{
  "crop_scale_min": 0.5,
  "color_jitter": 0.2,
  "tokenizer": "word",
  "fusion": "cross_attention",
  "decoder_inner_norm": false,
  "lr": 0.0028,
  "grad_clip": 0.5
}
Rows from block 2 of the image encoder of a small image captioner, named by matrix and row number. Rows with one number belong to one channel. Each number is 50 + 12 x the weight over its row's rms, rounded and kept within 0 to 99. All counts start at 0. After the name is the row's rms in percent of the matrix's.
After each channel's rows are labels from the 100 images, of 14976, where the channel reaches its highest value: "strongest on" is what is common among them. Only what is clearly more common there than usual is listed. The data: regions of photos with short descriptions (Visual Genome). In brackets: how many of the 100.
# convs0: expand pointwise conv (encoder.blocks.2.convs.0.weight, 320x80x1x1), inputs 0-39
# convs1: depthwise 5x5 conv, stride 2 (encoder.blocks.2.convs.1.weight, 320x1x5x5, trained with AdamW), a 5x5 kernel
# convs2: project pointwise conv (encoder.blocks.2.convs.2.weight, 160x320x1x1, transposed), outputs 0-53

convs0.16 101:77 61 55 55 54 82 28 64 54 35 69 48 53 61 42 46 51 60 34 35 46 63 45 49 68 42 38 50 42 74 56 30 43 54 35 59 48 44 64 34
convs1.16 100:61 44 53 45 50 60 33 46 39 39 60 31 48 73 61 59 80 45 42 39 48 64 53 65 50
convs2.16 095:50 58 46 50 47 52 60 49 52 45 62 60 67 17 51 44 56 40 29 59 31 68 56 44 35 74 44 53 56 56 34 66 40 34 59 37 57 60 58 66 47 37 28 55 59 46 42 67 51 54 54 32 45 49
strongest on: text has "red" (28)

convs0.68 106:66 41 35 18 50 43 24 40 55 38 58 57 33 59 45 46 63 47 69 49 38 35 65 49 34 65 49 39 40 46 47 55 29 36 50 51 42 47 50 51
convs1.68 093:53 49 40 55 48 56 61 60 75 32 64 51 66 56 63 59 70 72 51 65 49 57 41 65 43
convs2.68 087:65 45 35 36 66 21 52 44 65 36 62 46 37 54 69 43 48 50 37 71 71 33 51 62 69 35 53 46 50 39 51 41 68 73 44 31 66 53 50 60 40 46 52 52 55 31 69 35 47 34 49 55 57 39
strongest on: text has "green" (28)

convs0.307 090:59 63 44 36 68 52 29 68 55 48 49 59 59 50 71 67 18 60 32 49 55 60 42 38 51 57 62 47 45 44 66 39 35 55 45 36 57 61 51 39
convs1.307 099:65 56 43 41 50 44 49 61 48 35 58 66 46 49 39 49 62 60 26 36 63 31 64 32 32
convs2.307 102:71 51 46 42 51 47 58 28 48 51 35 50 57 42 51 71 62 66 34 28 50 31 38 79 66 51 45 61 43 61 56 48 48 61 36 72 35 28 48 57 78 33 45 56 57 65 62 62 58 61 60 39 66 52
strongest on: text has "man" (27)

convs0.9 091:34 44 51 58 56 39 37 37 61 51 67 28 45 45 55 40 78 67 38 46 50 41 41 45 28 51 34 59 62 57 51 44 45 52 55 58 72 45 48 71
convs1.9 099:48 54 59 40 39 51 51 68 62 58 53 66 63 60 61 64 56 70 61 47 66 75 65 58 63
convs2.9 088:55 41 45 55 56 35 69 59 61 54 46 39 38 62 46 74 69 57 51 51 51 60 67 67 41 57 44 48 42 42 49 61 67 48 77 25 48 46 65 50 48 66 36 43 40 48 57 45 46 49 29 50 31 35
strongest on: text has "sign" (28)

convs0.6 095:41 50 48 38 53 56 40 44 54 27 46 42 63 49 40 44 49 55 33 50 58 65 83 54 75 50 44 53 37 49 64 52 30 49 63 50 65 64 88 53
convs1.6 099:45 53 48 63 38 70 49 60 54 61 68 60 60 59 69 41 61 54 66 71 46 66 46 66 63
convs2.6 090:27 67 47 56 17 43 46 61 24 29 44 55 63 40 62 50 30 40 25 51 29 48 45 43 48 65 61 56 24 54 57 71 66 50 21 42 62 56 38 31 46 43 61 72 38 45 46 56 42 44 53 60 42 45
strongest on: text has "red" (26)

convs0.36 087:51 50 64 63 47 75 34 30 69 45 70 42 41 60 47 53 47 52 36 41 59 56 59 43 42 31 44 63 55 36 58 67 25 42 23 71 53 45 45 69
convs1.36 092:54 45 49 61 57 62 60 66 60 39 63 65 52 58 67 60 57 56 62 70 68 65 70 65 59
convs2.36 080:39 33 72 36 47 29 71 31 53 24 49 60 40 47 54 44 48 27 45 59 56 46 71 37 50 67 46 44 45 49 54 49 69 38 55 60 50 36 71 26 69 48 39 32 49 42 47 37 39 46 36 47 60 47
strongest on: text has "red" (38); text has "sign" (32)

convs0.5 100:58 51 44 79 37 45 44 47 55 52 46 79 52 73 60 53 46 47 66 27 38 52 50 53 42 64 55 62 28 58 36 54 51 59 53 62 51 53 54 57
convs1.5 089:53 48 45 51 57 44 41 59 56 65 33 71 76 48 52 45 57 68 69 39 45 52 30 50 69
convs2.5 093:25 59 60 48 53 58 43 55 53 67 36 57 26 52 64 64 57 53 35 52 51 49 59 57 64 29 41 32 61 35 39 57 38 57 55 64 68 36 44 46 49 31 50 45 52 46 47 45 58 52 28 42 55 43
strongest on: text has "blue" (26)

convs0.89 111:71 46 51 59 31 38 41 59 45 37 51 83 55 60 50 52 41 51 48 68 53 48 62 32 29 35 57 39 62 28 47 47 41 50 54 47 41 34 58 64
convs1.89 089:42 32 55 44 43 42 61 53 56 53 32 53 66 73 38 37 31 65 61 54 70 63 50 57 61
convs2.89 109:26 63 42 61 42 37 36 51 53 55 44 54 56 51 56 28 34 56 53 24 37 61 64 47 59 31 37 72 58 29 67 43 52 39 40 43 49 48 43 45 68 50 48 47 33 43 56 48 33 37 39 43 44 46
strongest on: text has "man" (28)

convs0.74 100:52 32 49 59 54 87 44 55 52 46 72 55 59 47 39 41 37 44 38 40 57 41 45 60 58 55 57 61 42 47 66 45 41 63 52 37 44 58 44 24
convs1.74 096:51 43 39 67 36 62 32 43 45 68 51 49 57 34 65 44 74 65 51 57 66 39 53 63 38
convs2.74 090:39 55 31 54 30 44 59 51 52 44 32 30 64 48 46 54 49 28 53 41 41 60 52 48 36 56 55 57 45 42 54 55 56 50 33 83 55 33 47 40 52 49 65 63 41 32 50 32 50 39 56 63 30 45
strongest on: text has "red" (25)

convs0.85 103:47 64 70 55 32 47 49 56 50 54 74 51 43 72 38 58 42 32 53 75 45 27 56 59 53 39 46 44 47 69 51 62 45 69 43 50 48 51 50 52
convs1.85 099:45 55 49 57 41 45 50 58 72 37 31 61 51 73 45 49 61 70 74 61 47 33 39 44 51
convs2.85 111:51 48 52 37 38 76 49 57 39 76 38 46 58 49 63 29 57 62 49 36 43 39 37 49 41 56 49 37 25 48 71 48 64 44 46 54 24 32 56 50 71 58 29 59 30 62 47 54 47 62 83 43 61 58
strongest on: text has "sky" (26)

convs0.314 092:44 36 56 44 59 69 40 41 56 61 56 37 34 42 44 48 43 48 53 57 40 51 53 59 65 57 53 32 34 46 65 67 18 29 35 35 71 36 43 62
convs1.314 094:50 52 65 41 55 55 37 53 63 62 45 48 63 51 66 57 46 57 65 89 53 58 46 66 61
convs2.314 091:53 38 38 42 53 46 53 60 31 22 30 45 60 41 53 49 52 28 48 42 48 42 44 58 44 46 48 36 33 61 50 57 73 41 49 66 38 42 55 73 53 66 52 38 41 71 52 35 42 47 51 58 49 56
strongest on: text has "red" (31)

convs0.216 099:43 48 48 56 53 67 30 52 66 71 56 34 41 50 66 36 49 42 74 44 39 53 50 68 56 59 66 34 45 41 58 48 63 56 60 54 59 45 24 24
convs1.216 081:48 65 48 77 38 48 39 60 59 52 59 45 69 75 55 42 67 65 48 70 43 43 48 46 49
convs2.216 105:63 33 42 44 45 61 32 49 52 49 38 42 58 37 63 71 61 30 50 60 65 44 51 44 56 46 67 38 58 57 48 48 55 54 55 74 56 42 42 49 53 52 44 70 72 66 54 45 40 56 57 49 42 14
strongest on: text has "black" (28)

convs0.173 090:41 50 72 66 43 39 28 60 33 46 55 23 58 48 43 82 45 56 50 31 51 49 51 63 49 52 71 48 49 45 47 70 36 37 52 80 59 54 72 30
convs1.173 100:61 57 62 71 56 53 66 66 61 58 53 46 48 49 39 36 34 55 44 35 37 34 49 42 24
convs2.173 119:65 32 39 55 30 68 48 47 60 47 50 64 51 57 68 67 36 39 34 45 40 47 57 47 53 50 68 50 61 38 51 44 66 42 39 55 48 41 44 27 53 45 55 43 63 41 55 47 31 53 29 54 39 29
strongest on: text has "sign" (25)

convs0.83 103:44 29 61 50 38 63 42 58 57 68 57 62 60 58 56 53 44 52 67 50 36 61 53 57 71 47 28 59 30 49 48 40 26 61 48 44 47 54 65 31
convs1.83 100:58 44 61 40 48 51 25 47 34 60 27 41 49 62 77 57 56 35 65 44 50 41 48 55 40
convs2.83 099:35 66 58 55 45 52 77 33 70 63 47 32 46 62 34 49 42 56 54 42 59 51 29 64 33 40 35 49 47 40 55 33 26 50 43 59 58 66 57 43 68 31 34 67 46 64 45 36 52 54 36 59 59 43
strongest on: text has "blue" (25)

convs0.21 093:49 45 56 62 50 78 67 40 54 59 68 32 19 57 48 39 41 53 32 60 64 58 70 42 30 51 61 51 42 50 55 66 37 44 35 63 67 34 56 52
convs1.21 102:40 49 61 56 58 61 57 65 58 34 70 61 52 72 54 50 56 63 61 66 66 53 43 71 65
convs2.21 096:57 32 55 31 59 60 67 43 75 51 28 59 46 46 61 45 61 57 43 54 49 25 55 40 57 64 59 63 39 77 32 67 62 39 65 33 59 44 45 63 51 37 60 47 59 76 60 48 47 46 53 43 52 56
strongest on: text has "red" (30)

convs0.42 105:62 31 63 53 63 67 29 56 38 49 53 57 48 70 54 53 37 58 36 49 51 68 47 53 57 40 37 43 53 59 58 63 45 55 28 32 67 36 47 65
convs1.42 103:44 30 54 58 45 33 56 61 44 52 29 56 44 55 44 36 49 42 68 70 59 44 57 38 77
convs2.42 106:50 49 33 40 77 59 59 34 56 39 53 64 59 64 55 64 60 30 41 44 67 46 43 43 45 58 46 61 49 69 26 34 49 31 46 33 40 35 34 48 62 39 51 42 54 52 62 75 20 52 66 44 47 81
strongest on: text has "red" (25)

convs0.153 102:67 47 44 53 52 56 54 52 52 64 45 37 45 83 57 61 30 53 56 46 59 68 57 33 52 62 46 63 29 60 54 62 37 59 66 58 57 49 43 36
convs1.153 110:65 61 75 49 42 58 61 42 58 57 37 62 54 54 60 34 72 66 58 52 31 50 64 46 37
convs2.153 098:60 50 53 50 66 33 65 37 57 51 68 49 76 39 57 64 45 64 45 51 52 51 72 53 45 60 67 45 50 66 48 53 49 54 39 50 55 43 51 40 52 48 36 37 51 55 41 80 58 55 43 32 61 65
strongest on: text has "blue" (29)

convs0.14 118:59 48 58 73 62 46 50 62 65 51 32 31 56 53 46 67 43 35 43 38 72 53 60 46 49 49 63 48 46 66 32 59 40 59 45 60 39 62 64 53
convs1.14 100:48 52 28 62 61 30 54 55 68 48 26 51 69 41 37 55 49 45 55 64 67 54 38 38 42
convs2.14 106:48 54 48 65 54 62 63 62 44 36 63 21 71 59 62 47 56 56 52 60 59 47 54 44 64 52 46 37 60 64 43 43 25 48 46 46 58 41 62 67 46 44 38 51 32 30 38 35 75 48 49 57 52 42
strongest on: text has "blue" (30)

convs0.311 101:57 42 49 68 45 43 50 56 71 55 59 61 46 48 54 58 33 50 57 48 33 56 47 60 53 40 70 63 56 76 39 51 56 25 61 60 44 40 75 41
convs1.311 088:41 58 44 40 51 71 42 71 48 40 72 50 54 47 54 72 75 38 49 53 65 62 41 56 59
convs2.311 095:72 75 63 48 55 29 55 37 65 47 39 57 64 66 53 48 61 43 51 41 75 34 32 56 49 39 49 49 64 51 38 69 27 25 53 30 65 57 36 53 40 55 45 49 48 53 50 59 38 48 57 56 35 53
strongest on: text has "blue" (27)