config.toml
translate = 0.12
decoder_width = 192
decoder_inner_norm = false
max_grad_norm = 0.5
Rows from block 3 of the image encoder of a small image captioner, named by matrix and row number. Rows with one number belong to one channel. Each number is 500 + 25 x the weight over its row's rms, rounded and kept within 0 to 999. All counts start at 0. Numbers have three digits each. After the name is the row's rms in percent of the matrix's.
After each channel's rows are labels from the 100 images, of 14976, where the channel reaches its highest value: "responds to" is what is common among them. Only what is clearly more common there than usual is listed. The data: regions of photos with short descriptions (Visual Genome).
# convs0: expand pointwise conv (encoder.blocks.3.convs.0.weight, 640x160x1x1), inputs 0-159
# convs1: depthwise 5x5 conv (encoder.blocks.3.convs.1.weight, 640x1x5x5, trained with AdamW), a 5x5 kernel
# convs2: project pointwise conv (encoder.blocks.3.convs.2.weight, 160x640x1x1, transposed), outputs 0-159

convs0.530 093:487510468545518483509493527472489512527513535460499478480466457510493500498487481483491477459526477495474527485550488477452535484494477498522522500475482539474476507519495512458519497498514549475505508492498534485510530488564486476448502517518468547520533522510514517506507495507494541514445445492493480495518482467498493521511472484508477492526478536511528534471468484473569483465506534502453483514497475467544504478480511510471498493474480473492532511513534474516507480479443521
convs1.530 095:540518478465482516511466499481524492479480475489534476506490537523474537458
convs2.530 099:486553479502529475470485504485519545510517478485528529481478499468485472470484490484516525495481514520509524466475529542527520472521519470495493551510465484534510484509482550476490523538455503509459492530491534456495508514494477499455513485521553500501491499493489515501502502533492564510457541515499498485498562484564499485487482497501481477467500510488476524499463500509488515470470510448488522510495513454556509481529549482487491490522511487444491507497511515490485549540503505
responds to: text has "red"; text has "sign"

convs0.569 103:506526473487496496483486447491505456497533499489511479479508502474517494519470520474528518531515539495477496502522462523535512525521488480499465468492539489454462486508532508523526515512544500568569511548527504493480543498487488479535536497504506497532514486476511541514498516500511486488495474502487508474488463482479535494500512477469491476480529511507486515515478503500499511546459490455500452530472558533544563503525524485499496476496528483516443527485536511506508543467491504
convs1.569 104:509469518515528501496537472525530518504528475498541475483508459445494480503
convs2.569 088:543521492488466480457477501509474489497476533467479478477467516509591491496498508511524480501495503446448515533516460525480512535516496496497472508483485529543479501490541526542481486462469499484463475511483484466475530526477482533513481503462519511528474502510537502494465517530508518479476535526514513500481513475508485500472465540519469524536495539505512550506537506550493464472500529500494509500535518463535505465503490480527508485526509485495510540451528490513507509495455493
responds to: text has "red"

convs0.221 099:460522521509496549474493498471486466512476519500521494516441522549538507520499451535511504504480518498504543531492542542493560488510519519475470468509505506452510529510508501562520482522526507535547448497517482497521520474508503477467474461497518461508547507497531499494491492524482510521460487529495469488492513490530490493510483478453497510537497502555492481514508498458512509521473493480540532501479443523508551532508499498508527458489503496475547511484498538484492499478516509
convs1.221 102:482460508522535477484506501496468447528538518534465501490519477474486510518
convs2.221 096:518495482464493508511523502476471502517503517476487496489459507500507471539475506521478505453478516509435525520467487467488541498470506493519533539475503496491488503515519507475527464531483486555547495486537514480523476469444474463472494510524493531490477538491480460505482514474482538482479542500525493481523500466474505527507484514526520458502490500564527487472471514529516518501466515513490497504547523523545479506523515526513493552453489492542493523457488489509435507531504493
responds to: text has "red"; text has "sign"

convs0.340 093:528498501479483478462474479505541535524507500526497522547534495494491491480426504499511488514499528477491444526531503500518492486511468499558475497521504480515528511514520478586504466475532511482510480511506492465474483509492486513505464488491522499494519490507519506435466503506513436467529477510503479523465495539508523506477518476503480513470492504462494452503454486510473534491442499496506504509535505501489496493507484451532510487544456498497475551489506518498462498527509547
convs1.340 110:475477532522454468491499498459461476464535540504510499510509468513514514495
convs2.340 089:514448531546511514551519531493508488532532519492530491485512506499480550494484473526528493468540487520546522487522489483509505532517481485468505478497505524480507536534458541466467513521510462517482536529495476494533460523523463486515511514483503451465511465515518541461487477519546493497475534540504486520517451530520472443499503518472493510504530523475489518514526520527480489514510501527505481463497441527481520489515516463487498557516512495486543487515531505517514536508500511
responds to: text has "man"

convs0.347 093:505499490533476525487458505468510534482503486537476473512497459485505532497482557479503512533534498475529539487488498527499485480511505477548466521442481485511526477477467517515471494502526473510506460521520473465508509468519528483465443487541469504539495535494449497489532497494519479472530483504499509523495513489490529510483542509525474467472448523495480502464494459542523480555482490477469519475529522492514479464498500476537493525488515530503511498451499549539498514535487501
convs1.347 102:455527486530468494487519483459468464539470522500510480502488508478487460502
convs2.347 090:478493496491478499457498495506529508502468480479493491490523489463535492553488495479492517455497475455574512495472517470482474528513501425523529540479498492456521520469468451545499490464513467519460537487496515516543478454496519473501516539506476540512494490498467524499498506508536457454544532516531470495503496488472501505474512492507510529491474529537494508475508542514522518458510489502483484507495545513533482530493546465509514492526496503532498487539503494494471515492526485
responds to: text has "man"

convs0.315 111:497472446506533524512492494524508487508509456484522534482509479517533559518514506519487492507479542489494484541533533462518524498543485461517521533497460505504505501530503519487469519489497453510515514457442494475502499497490469543464501484535482505520509523534479522456490505503508496494499498512521508497497523487505444542488459494528474479468473484453514495494502477542500531533511441502524523503523491485532449473506521478455542498473512510445529487513486455473516501475520531
convs1.315 097:475498501468473472462529536492475511491493470526457511528499544486519521474
convs2.315 104:509485521449499464521511477511489540499520481491496485503506501505482490515522477527509442523573512477505496488496523485430496455504490490523445532489513506472494500519505455485520527488484506476517488522531460480476479512475495477494489485492508462472506503455478515498483495465520510482523472519531530510535536467504509509498511454534558470466475573486511470522521525485543481515494506522488531528546484547512479493526500502481495499535496510518500498509454526468538535536517487
responds to: text has "man"

convs0.207 094:525489498481503528551505485470496543545530523486470497509491456472518486473481484530535537489479438496471532486517490468544462504504501479497504456494512490528497499513477523500517486499487529478526498485508494476516448520511545463529515440514473539482516471536527474541444502504458507487523525488499521508510512497492532496494499475498545517445536483487546533501548494495478507501532484524482513502508504541477489490519506486504513540452491553537503494486494440506508505497485492
convs1.207 100:521450466504458532487468482488526509504549476496506465476510511504525476496
convs2.207 100:496514510530488499486483508527459487533499496470499472484494487545517441499508516493520522509541491477518509525511473463495518506510528494454496500497512504482507503482495517478532503460495498479514490476495478485507446482496495502531540525468538526508474508479455564529522519490473462495480490498512514523509470497483440553476517479524528504505514474527449506494509440527464453500482502549490519479498540528506488532480503531513519484481466490535530512470492537507477472566444516
responds to: text has "man"

convs0.618 101:471484475513495523489507523552522492470500470528549550490510535479484551501448479504508491491467498496511533475511536497484493457519475451493504491500492466479483493511480499503496502510466524482489499443453469474511498478495508534485497507503511461481492485502522510462475499496530510502523559513501560495479460539492486554513470522532479499442503475553517509468470485514536505535517511507517508548489480528512459507469477538555522495499518519469483512479520505504499550511491491
convs1.618 097:467480489498496527498526460508453517509460536502526498467517457479491511528
convs2.618 097:496495487511463512485485497453496497538550480481488480491507483546559511500497468527543503485442483500524481485540455513486489518546538481467508445492490525469482529481505458506499493475481501539545486538466477440495495479502496505548527505490520513499486496515517487499539511488473467485425481457473482518472492530503514483551473507480503524515501545531539478475465521519544498497493506514478527508503531532477471500509494480543531494464509515510503509511469490489510492511504507
responds to: text has "man"

convs0.233 105:503503491482492497500491537500517493501519521516514508481443462523508491524503515510544510504540493452494505524495502494507522533531470501492496505515516541544498493465515504576453518503462520488516522540509507491479494512534483487516462521521474558507448476499512529418540502495528530505559495492491546501480529512473502522464510508503512545460509477506478492509487508465484510479477451483475501484554516480464492487461520486512504507525507518502471455456511508516459494531496510
convs1.233 096:504486535468516478553532484532492502488530478535478486474495511469466530503
convs2.233 095:527513502475527528520508518540467497515502483508529490480501483451510510484531433492516463529516504518474461526457465480497474522536471540485545576494520531509512518503541499521463484484458476516482494472468593553492511494506520491467504484505503470508497524511549472524524499532506482504481495463486494464503542518509496496493532494523511471489529471461492495513501482505516519526459476449505512508497507480516496502513522505471496477541505462501473473495505455509520492483510492
responds to: text has "man"

convs0.158 093:523459472522517469491502535489483516468550454552512494492481545463500535502475497501518532516510495545499488517526500513474496471555489512525450506516487542500490458515497490499489470490491517540478516472501480462512478494470496464500471527465465480488486500459504502481504495514553508515491550514483496491474520524492470489528533480484491503478478535469508503499488469492487486547467447469465481524468510490498497492484504493459533468481502529472521553461496484453523502545532462
convs1.158 100:473511463453532474479474483484469524509517448487484534521522515524497501504
convs2.158 101:534512508493499494518493502517486498528471418499518513515499520486532493470546504501471463527482485486488494517554543525464472514517538477442495518500501515494538491490469551510499496499546487517502491446487516491537499511505489481528499506461477492491507475519464487499528479505478540478540451514471535508522459470547493482507507516458470501488510468498512544540469475455502496514496455494502525470514498513469440508479476517561514491489472529510497514506500519482474488519467502
responds to: text has "man"

convs0.42 102:478515492503514516459540458512478482458506506481484496481484472530508507516491479528496458536504485492523490511507460551493509516567478492454483504519530517495522547485520496511466489490485508477431495452503454527479506517494475470509499495520465512481532510467481491517517516506497532529551516521526560501509479476529544484494494492487496492521495467472508534529495469459541538525488461487495465500456437540520517485490481524520486481503459481471488485501503472490504467495535516
convs1.42 092:452507508489448484532525464507490542525460496493525515513490508494500500458
convs2.42 106:510493459485458507481506491495467525491498525472526522503516483516549511490461535479517500477537517503457510529518510493573499505504517503515511488501453540546524509471510481510514522503493487542487517472503486452491439547560542468496493462533499519476491474483531494485523512501478535504494477493528489502506481519490544480515494461449499485487490521505539489480513489459515465475469499538500534483481495455502501516487488451505491482440466536506526471517519502472476501546497510
responds to: text has "man"

convs0.613 097:509529529528514489525502517492504466521483542457504479501553506587530503501496482526516478503467476484507522480521547521527502483534492464455466548489490542500501514485517474528465502541519498479505480504517525487510583470523529499494512472534481501531540538495480488505540481492540473460519500516491466474517512507535488508516495492513508484520510513486509519563486457536515467474498506513495503486509478462490500456481514505523507518518548544513473493484523483500461487495483496
convs1.613 095:505495492473482533474499507476557537499466473522513502472543495511465474516
convs2.613 100:463490506526523489501503512515489466479521528541489509513517453502528486475491475506505529506523485469507544500471534556568458521527515519480470507510504468483516513509509541469493521544495486501508473556515479473497465507499467506508486478491523528493521451485531490497486522519523503494506529509521523533527546466480501492459486520478463477489484488499478515496442456493534529515492495454489485497507506461482539508493455500476486491535482529550508492448511490452442484498524493
responds to: text has "man"

convs0.575 101:478500492501511515503494501513472504500524509492483465549509447510553508472414480479471538501542521476477497511511485490506487527472500500490476481489454493457526534518490494502530493465523489539494496480498502509536517511522486504472479531496527492499504536510534466475540527522521507509499491503521493485558477492528486502477516480457464423518540463494527499496476485499536486492536493497505551464511533524495508526495520499469471506514516488549432494548502513484501510488455501
convs1.575 099:511476459452471482524487534487473506510479517500516492474527454543514511487
convs2.575 094:460543487509499501483480525465500496511548530480474496498493488514476546444517494545491478491540548530500487456474502545510477493508522479510480476503528480489484501511519488520493506506450494441505473493463514531529518518475503480476494500476510509492479494502471538534498512494529507502478478553493505482495489502541537507498521514537510497505497478503461464518478516482473511529522500513554493482516450484471468475498510522484506499442510488543521479501529578551483519527447517
responds to: text has "red"

convs0.514 101:527484448500511488501515489510449499480507538531488489507470551495519509539464555499477519490484489514493519492495516491471553521480507510482507494481548550503496539520488469492556511496513459504513479533476511501504444507494512536531491446507523545486503487534476513495505532512519479510449487489449531533503537537461481449501506494513467487451488478533518523509514514502505509525501517485511510502532474474476498509514482467504496507528427496525544513489488503502470514459536495
convs1.514 088:501498460439528521514493489533499486467484491450522507463482511494472516505
convs2.514 095:545443537459512479535520472551461512502525546540528494512489496473538553510484476461503488511494530512504510521469532537501518499496505507476517460474484490484504477501505498509496489570489470528485544488550523521454488470497496510517512482495516484503500499520490491474500503521523523514510520444483469521475500498537521500515507501513504460500532507518487472469479523528554541472521494495492511551533520443500496493472480493516535508532506477470479492483503533454474539510466484
responds to: text has "man"

convs0.79 094:491520477464517502485507497509473489512542555536481502514503493486525484495449514512504483487531516520515479496523455481480492508535515506471480528472513545492507525532463527538523476481534499483503470502542469505534477514547523493471497491461526498496489492508555512489460511508478472499514493497527504490465461517507498496503487486517481531464494516485470489538487487485547549500470456523485549458433494566478483497471453545477504480500487492535514487527449492534488495498523490
convs1.79 102:488522479440513531456462454460509490505522473509497506518518514500506514512
convs2.79 093:507546476471495491512529526477509555494507480511500501478477514519480553519479518504489463525480477462516490471538497515473508489527478493502459511483497489502492510491556492537521488502494511509511481487513543517512495489512513518499546534461499494570518464506494501515463482502518547513493530518517511501464543510530461505497502500422525543522521482469497553516515506475484505553513457491504469475524508471533486531452479498529561480488484504517493529474520460501499475500498457
responds to: text has "man"

convs0.566 111:498467518519482499476451485517508458472513462454507506489503502504504468481542529521502485532510474480476516472512516506516479448546477526472548538514520520464514519530483477530507465507545513514479506464512500522483518506533546542494498546530485470491515510485533515517496491549511522492490497513449528492526533499455483519483498505499470436490483493457492518533516510477520472479502523467497537470502516440456509525509509478482486508497515526512488493478478514470457508531443500
convs1.566 087:516502482446511504532506467505515490508460504475575507488481493475483506505
convs2.566 113:504487495479502510482542456493499505486474485487502539464481504524502481430437499494522504509532515501463503505529484507521455542544511530483497475481474526460527469522490498532548456470455480511509503567502509473498477528533493437519487497491485530475494513483538500511510527498518460550499479466531530495486477485505485492519502486520518527490537479461517483479497502491476524489482501477496487517507491481494512519473481463472554494485490502538560468468478468500516524505506459
responds to: text has "man"

convs0.446 083:505474535518543480486526496480518468475532515544477535490497497498483565542498500517492514533516489465527490468536483507501511469539498495459549502528476485526519488432511518499453474530493495481485485497506492497514482487465492498511496454474473474524515478468526496488522492503533511488552510550460496483520509514530475489516495495514490517497486489435506478490507548493520487500513465472492497478524482491454485525481418498470503530502515552503530524484475473516533507533500524
convs1.446 108:519498482478468533508521442491502497501451517473539518465466489502513521495
convs2.446 082:467492475488484466510512498478479457490535489507475501500432492525468499532478499489497482507480480495508480515521510493500500496501525492485494497497486537504476530545530488498467513464440506494523507536461514486531470465538472463502490533501497505499480529485536492480516519496484470494490479464504541555499427469468428511480488536525491496498517503494516490504501473496505485502482550488482509585520504495493527502504464517488495499485455508545532510504436509527513470495543521
responds to: text has "man"

convs0.608 095:473480527483508453503538497491496516509532492479516493506512507449502482506499516480509501502465541492492464489532492473485505500514490497487515543482452482512490486491525532483510507478511521509515474467497508539471541515465502480513486509490511480511490519485488548482456491525480509454531498472530475485538510489535475483567483478466483482533464501521435474473506462497501533548523484521543488471521459502531535521473491502515534521483482497457496529476482513575519549526458503
convs1.608 102:543531486487517521510530484495487483460467504477514463461503509468455522490
convs2.608 094:499543480467469476470478479499524486513483493542470502511506525473517497485537511551486522466511516523513505486521517470495525487514441511497476505517466489535527467518544508489523487485480467517536527496483503472521480487525550508506514502523489509494480514475472496493491487474501473476478535486476541460543498468523499513474493467497488492474451532496502542507514503461493517499508469486474502449500520466503494477533461557523496491465466589535543467504473480493543488492521518
responds to: text has "red"

convs0.404 106:455513478485495431428543531519505500487510459496492512493507448503512531531533506524525503519542498509489481487489528526507473514475498493511491506556514524516498494467530488492491491525428492490460530510514456559502498492539526512504481480539467507525491529493534490474485466557512505475512487529526513501480521481469520505494531498487508502483479487459481482542467491476524497514501500487506526503548527504518525533482485504509502476542432527489495530483503462472492518515480516
convs1.404 102:463532463527492506557523535511479496512475510487514496447504476517493481509
convs2.404 117:525510489539521466483518430448519499494490469467509554475503514491524502499509485508521478496503474531513509512491512491482501490532493446516502552490489482461536530571472480509504495525487495491491523559559472522511506462519512520510489471458499514476442484473550506489537507523534515494501508474472461485487514489457508469496525483498493529487510492502483526511511485528529479482447466506500509538519490443548492528516458475544516490497479482498503489512497514523507523488519505
responds to: text has "man"

convs0.272 111:470462510521483458514501504514487541531504487508448490474529493501542469484512508473531490522451518527505506511513514476500528463516482485507510475482469496448503477479471521519510482454473464479488475516502486498478524531478535456533481467472479519464524507494515487501516511511462483453510479510510507542517499495512468541531503482465434570483518537522516509511486470518505513512468466474525488507508533524520493512512492483467498483517521471485464479555541503494480506569488483
convs1.272 098:472472533535499472527486493488534492501537540501511519460495486458489516467
convs2.272 111:492508487508500484489472480485451483479512498477468500497465451479501489503515469482448502499529518498526442504458479481524511554475553503501509504512511509550485486479558480502494504544521503532521521520493462497513501468532510482512481529458510534515534514514486508512519489510512458486495493465515527519511515477478502497491462511466476458494470534524484522462492493476492490461457515463519483527517488463505459456478512483532517514543521513445440490496540544462494479484488501
responds to: text has "red"

convs0.376 103:486470478468529500490491485476513494491533512483493489543503507509484524529493529523483546471477518516482486517428509518512553515468491493483536439496519531477527515558478511509514545453495483489497507487488534461501479488486512492447494474464474494538516515505487476470469505469499524504507511487494477487551497478468490502511501415542507475482505528518518527544457533517492475470537498505484494526493481534525489492499502490487529522503486458491477481505495572482489532505521517
convs1.376 098:537501543470476532514490539471487516538510512509517459469524502487517491467
convs2.376 108:492544516512484547509551513509512517499491475476501481454502489468512506504521517456489508462471497505524478479499522521473512497534480515470479540515496512457545478529509492533516517536502522473462506466523485469526504545509460445478496554543514503486529497517511498539547491526509490507492477532490494462537488484470509489483498481519475492491475573512492501463489535419476500507500518534506503488504454500481469527488481473500522503509534491527467536488531527481479478524482486
responds to: text has "red"

convs0.606 085:522537482495489512520499488468496530492499494535503467475494494504488475450506495509492466516469517510499517482493506538476498459485501510551464509456487534522451523461516499435519515514493506515482482502499438555500517470509513469510492463514456501492456519458504577466471510511486514496444512524523508439483467481493468499484514494501490480505460455509498530495508537505557475490508541498479483501507518521494487486519443471502508522492492532499485500502541518506478534504484476
convs1.606 087:474511474474501491495476468486526516538515465546555529492505518533493507504
convs2.606 097:504526519474527514471478502471519466453491523519453489488471534475547521504525494478500555484501551514526573496480510495492468489566508531501498504461487482491486489507505521511531540483528485511513445497494489472478505493501488510533496506479464526534495504503512509509467506469467512475518486474465515535541504502513533498496538498446470499470532484496490474436499516463525462447452515538526519508532490530474466480482495520531483507503496500485469480482532489511487521494523510
responds to: text has "red"; text has "sign"

convs0.146 103:520522445522489484487506500490523487478504452481513528505465488485548507478499517510525504539484501489491537501501531489468501488516500488507531500498503556501533485511538444506566512521484508508472481511499520561497500516531499560530531526464475441481546471565503477454510482494514484456525483483516535501513451488509480549472504505495527506496499532468532508478473481505494491459524513473528475509515483524492461516522510512455486498492503475490532476476506464492466496519513474
convs1.146 111:509508528480452470512518495481500469525517460474515484478521503514465466545
convs2.146 100:484489507461477496506495477504499507516500463446465468495448525552477497498510470473542479472487457498534495457510456456518495494505518532484476511550449456527483487528497464483506510498514496504504494476490510525508486529517544501513481514503515479551486483503485535506492507542512489501534510482509463456501543508524513518506531494523508466489511496456484538486471539493532543462452519491497519502469526497468512500505448496468481497495521516530506488531466500512487491524557555
responds to: text has "man"